Weights of a small contrastive image-text model.
Model: 2.45M parameters, 48-pixel images, encoder norm batchnorm, encoder widths [48, 96, 192], text encoder width 192, text encoder norm layernorm, text encoder activation swiglu.
Training: muon at rate 0.0029, 11300 steps, batches of 512.
Data: trained on photos of plants and fungi (iNaturalist), 128.0 epochs.
Rows from block 2 of the image encoder of a small contrastive image-text model, named by matrix and row number. Each number is 500 + 25 x the weight over its row's rms, rounded and kept within 0 to 999. All counts start at 0. Numbers have three digits each. After the name is the row's rms in percent of the matrix's.
After each channel's rows are labels from the 100 images, of 14848, where the channel reaches its highest value: "top examples" is what is common among them; "patch colour" is the nearest of a few named colours to the mean colour under the peak. Only what is clearly more common there than usual is listed. The data: photos of plants and fungi (iNaturalist).
# conv: pointwise conv (encoder.blocks.2.conv.weight, 96x48x1x1), inputs 0-47

conv.22 103:486504562523467534496481476501466450492484539480499484528465505512470539479512503461525474481486459514501497478482529500467535500498496479473517
top examples: order Ranunculales
patch colour: yellow; orange

conv.7 100:523467506480524520532459475493562475509507503449490525531518501480541459468522490538507499505467473494539516544497495471504499515511506498477499
top examples: order Ranunculales
patch colour: orange; red

conv.60 109:505486525473494484546482496503502513475500459488476497481508510481495482476450513507469471493470556488475479549511495539446502544532481494476509
top examples: order Asterales; family: Asteraceae
patch colour: yellow

conv.12 087:468523570501502512502494488508514535483517501499561547489469535544501500538478488517493515511465500505510500501471525488487494504511515445493459
top examples: order Asterales; family: Asteraceae
patch colour: yellow

conv.65 100:518474522511477476499529516456470542512507484561525494443475519484503501494492479506470505502482498498473512548539468504496485492495523460458481
top examples: order Asterales; family: Asteraceae
patch colour: pink

conv.63 086:480498538523507506519471493434481489501508546542498508515470472527493516496486525502515510502539535497476510510491504482480491453524428491516526
top examples: text has "common"
patch colour: yellow

conv.19 088:499501599499479484500494497482546523483474492525478505468468499526467488532475475508506522478482493515468520526480519514496493500532502501514455
top examples: order Asterales; family: Asteraceae
patch colour: yellow; orange

conv.44 096:525483513491497497463512477465539477489453520537483506476491510486458467507474499507468525545519557513492513514514486474490502497524480474439490
top examples: order Asterales; family: Asteraceae
patch colour: pink

conv.57 109:523547529481486508503544498540489518504530511474459508498479489565507494467472481528455490510497482443515490458508498493502531472519508492511490
top examples: order Ranunculales
patch colour: orange

conv.38 107:499482485484506501459465499478529472452529499530526506491474539497480503509511472491524533558479484467504512484576524508472492499510496472507516
top examples: order Lamiales
patch colour: grey