From a checkpoint of a small contrastive image-text model.
Model: 2.45M parameters, 48-pixel images, encoder arch mobilenet_v1, text encoder layers 6, text encoder norm layernorm.
Rows from block 3 of the image encoder of a small contrastive image-text model, named by matrix and row number. Each number is 128 + 24 x the weight over its row's rms, rounded and kept within 0 to 255. All counts start at 0. Numbers have three digits each.
After each channel's rows are labels from the 100 images, of 14848, where the channel reaches its highest value: "top examples" is what is common among them; "patch colour" is the nearest of a few named colours to the mean colour under the peak. Only what is clearly more common there than usual is listed. The data: photos of plants and fungi (iNaturalist). In brackets: how many of the 100.
# conv: pointwise conv (encoder.blocks.3.conv.weight, 96x96x1x1), inputs 0-47

conv.28:126099099132124125151147123155108143174123165189094114129122160139120078107086111117134144124091121143140150101115153119139098160147147129161120
top examples: order Asterales (33); family: Asteraceae (30)
patch colour: pink (40)

conv.94:168110101166129129122130163109107121147115134158129123090142101147138118157138180116141140108115176103119117128117142182151159158148115109101137
top examples: order Asterales (33); family: Asteraceae (32)
patch colour: yellow (45)

conv.71:169117131164135117159120153136150088154137085108117115095159088104118084103124085090171157085153117135124137098150119122155156106146153160087127
top examples: order Asterales (44); family: Asteraceae (44)
patch colour: yellow (58)

conv.68:097088147113119143149146108168146100255117148145143135135159119097135110099103132131130186137063142141144117144143152125128147100120115140133096
top examples: order Asterales (51); family: Asteraceae (51)
patch colour: yellow (48)

conv.41:130108170140146106086128176113137093153116119141155132137143138161163108096147134112161145134120131143119088110161125109140114112106168155137139
top examples: order Asterales (47); family: Asteraceae (47)
patch colour: yellow (35)

conv.22:143133130141113126142125121095170158167137137188124105152147135095151141085173074113155140136089118116148106144099141127114129137168110155159154
top examples: order Ranunculales (27)
patch colour: orange (29)

conv.49:146116119137073098105109197085138095117128133120121141140098171124150123107096155122146141123121152125111071115164123124146145146099103147118107
top examples: order Asterales (28); family: Asteraceae (28)
patch colour: yellow (49)

conv.21:118139115137111130154150149183132140154131123145156160168153093114200130115107137102157145111151123082128135148132120093159137117102095157130178
top examples: order Ranunculales (25)
patch colour: red (32)

conv.65:130122139152135134118137167084138126143142088109092119158122146094109122164104128116125164131115143127130147151207157123157098109127169126098110
top examples: order Asterales (38); family: Asteraceae (38)
patch colour: yellow (37)

conv.0:143107142166171116097223170132136130136119105118182155136141156091113108120134133097147142113142145150159153143108126144133140134127129106135132
top examples: order Asterales (41); family: Asteraceae (41)
patch colour: yellow (39)

conv.50:170126094111146108159145139099120135113136136147118129143173132139167125096110104088145100181147188145115123114113131101144129119134109104162112
top examples: order Asterales (29); order Ranunculales (27)
patch colour: orange (35); yellow (27)

conv.12:140103129120115135112113144160127110144134144125180130112125140151102107129133129115115176104103117128136140119158165180173082125183145099109175
top examples: order Asterales (51); family: Asteraceae (50)
patch colour: pink (49)

conv.62:113140119125146156115106133139095142125127118131130125098113175089103098146128147127120135102124177132154144156153120164121150079087155103108123
top examples: order Asterales (32); family: Asteraceae (32)
patch colour: yellow (86)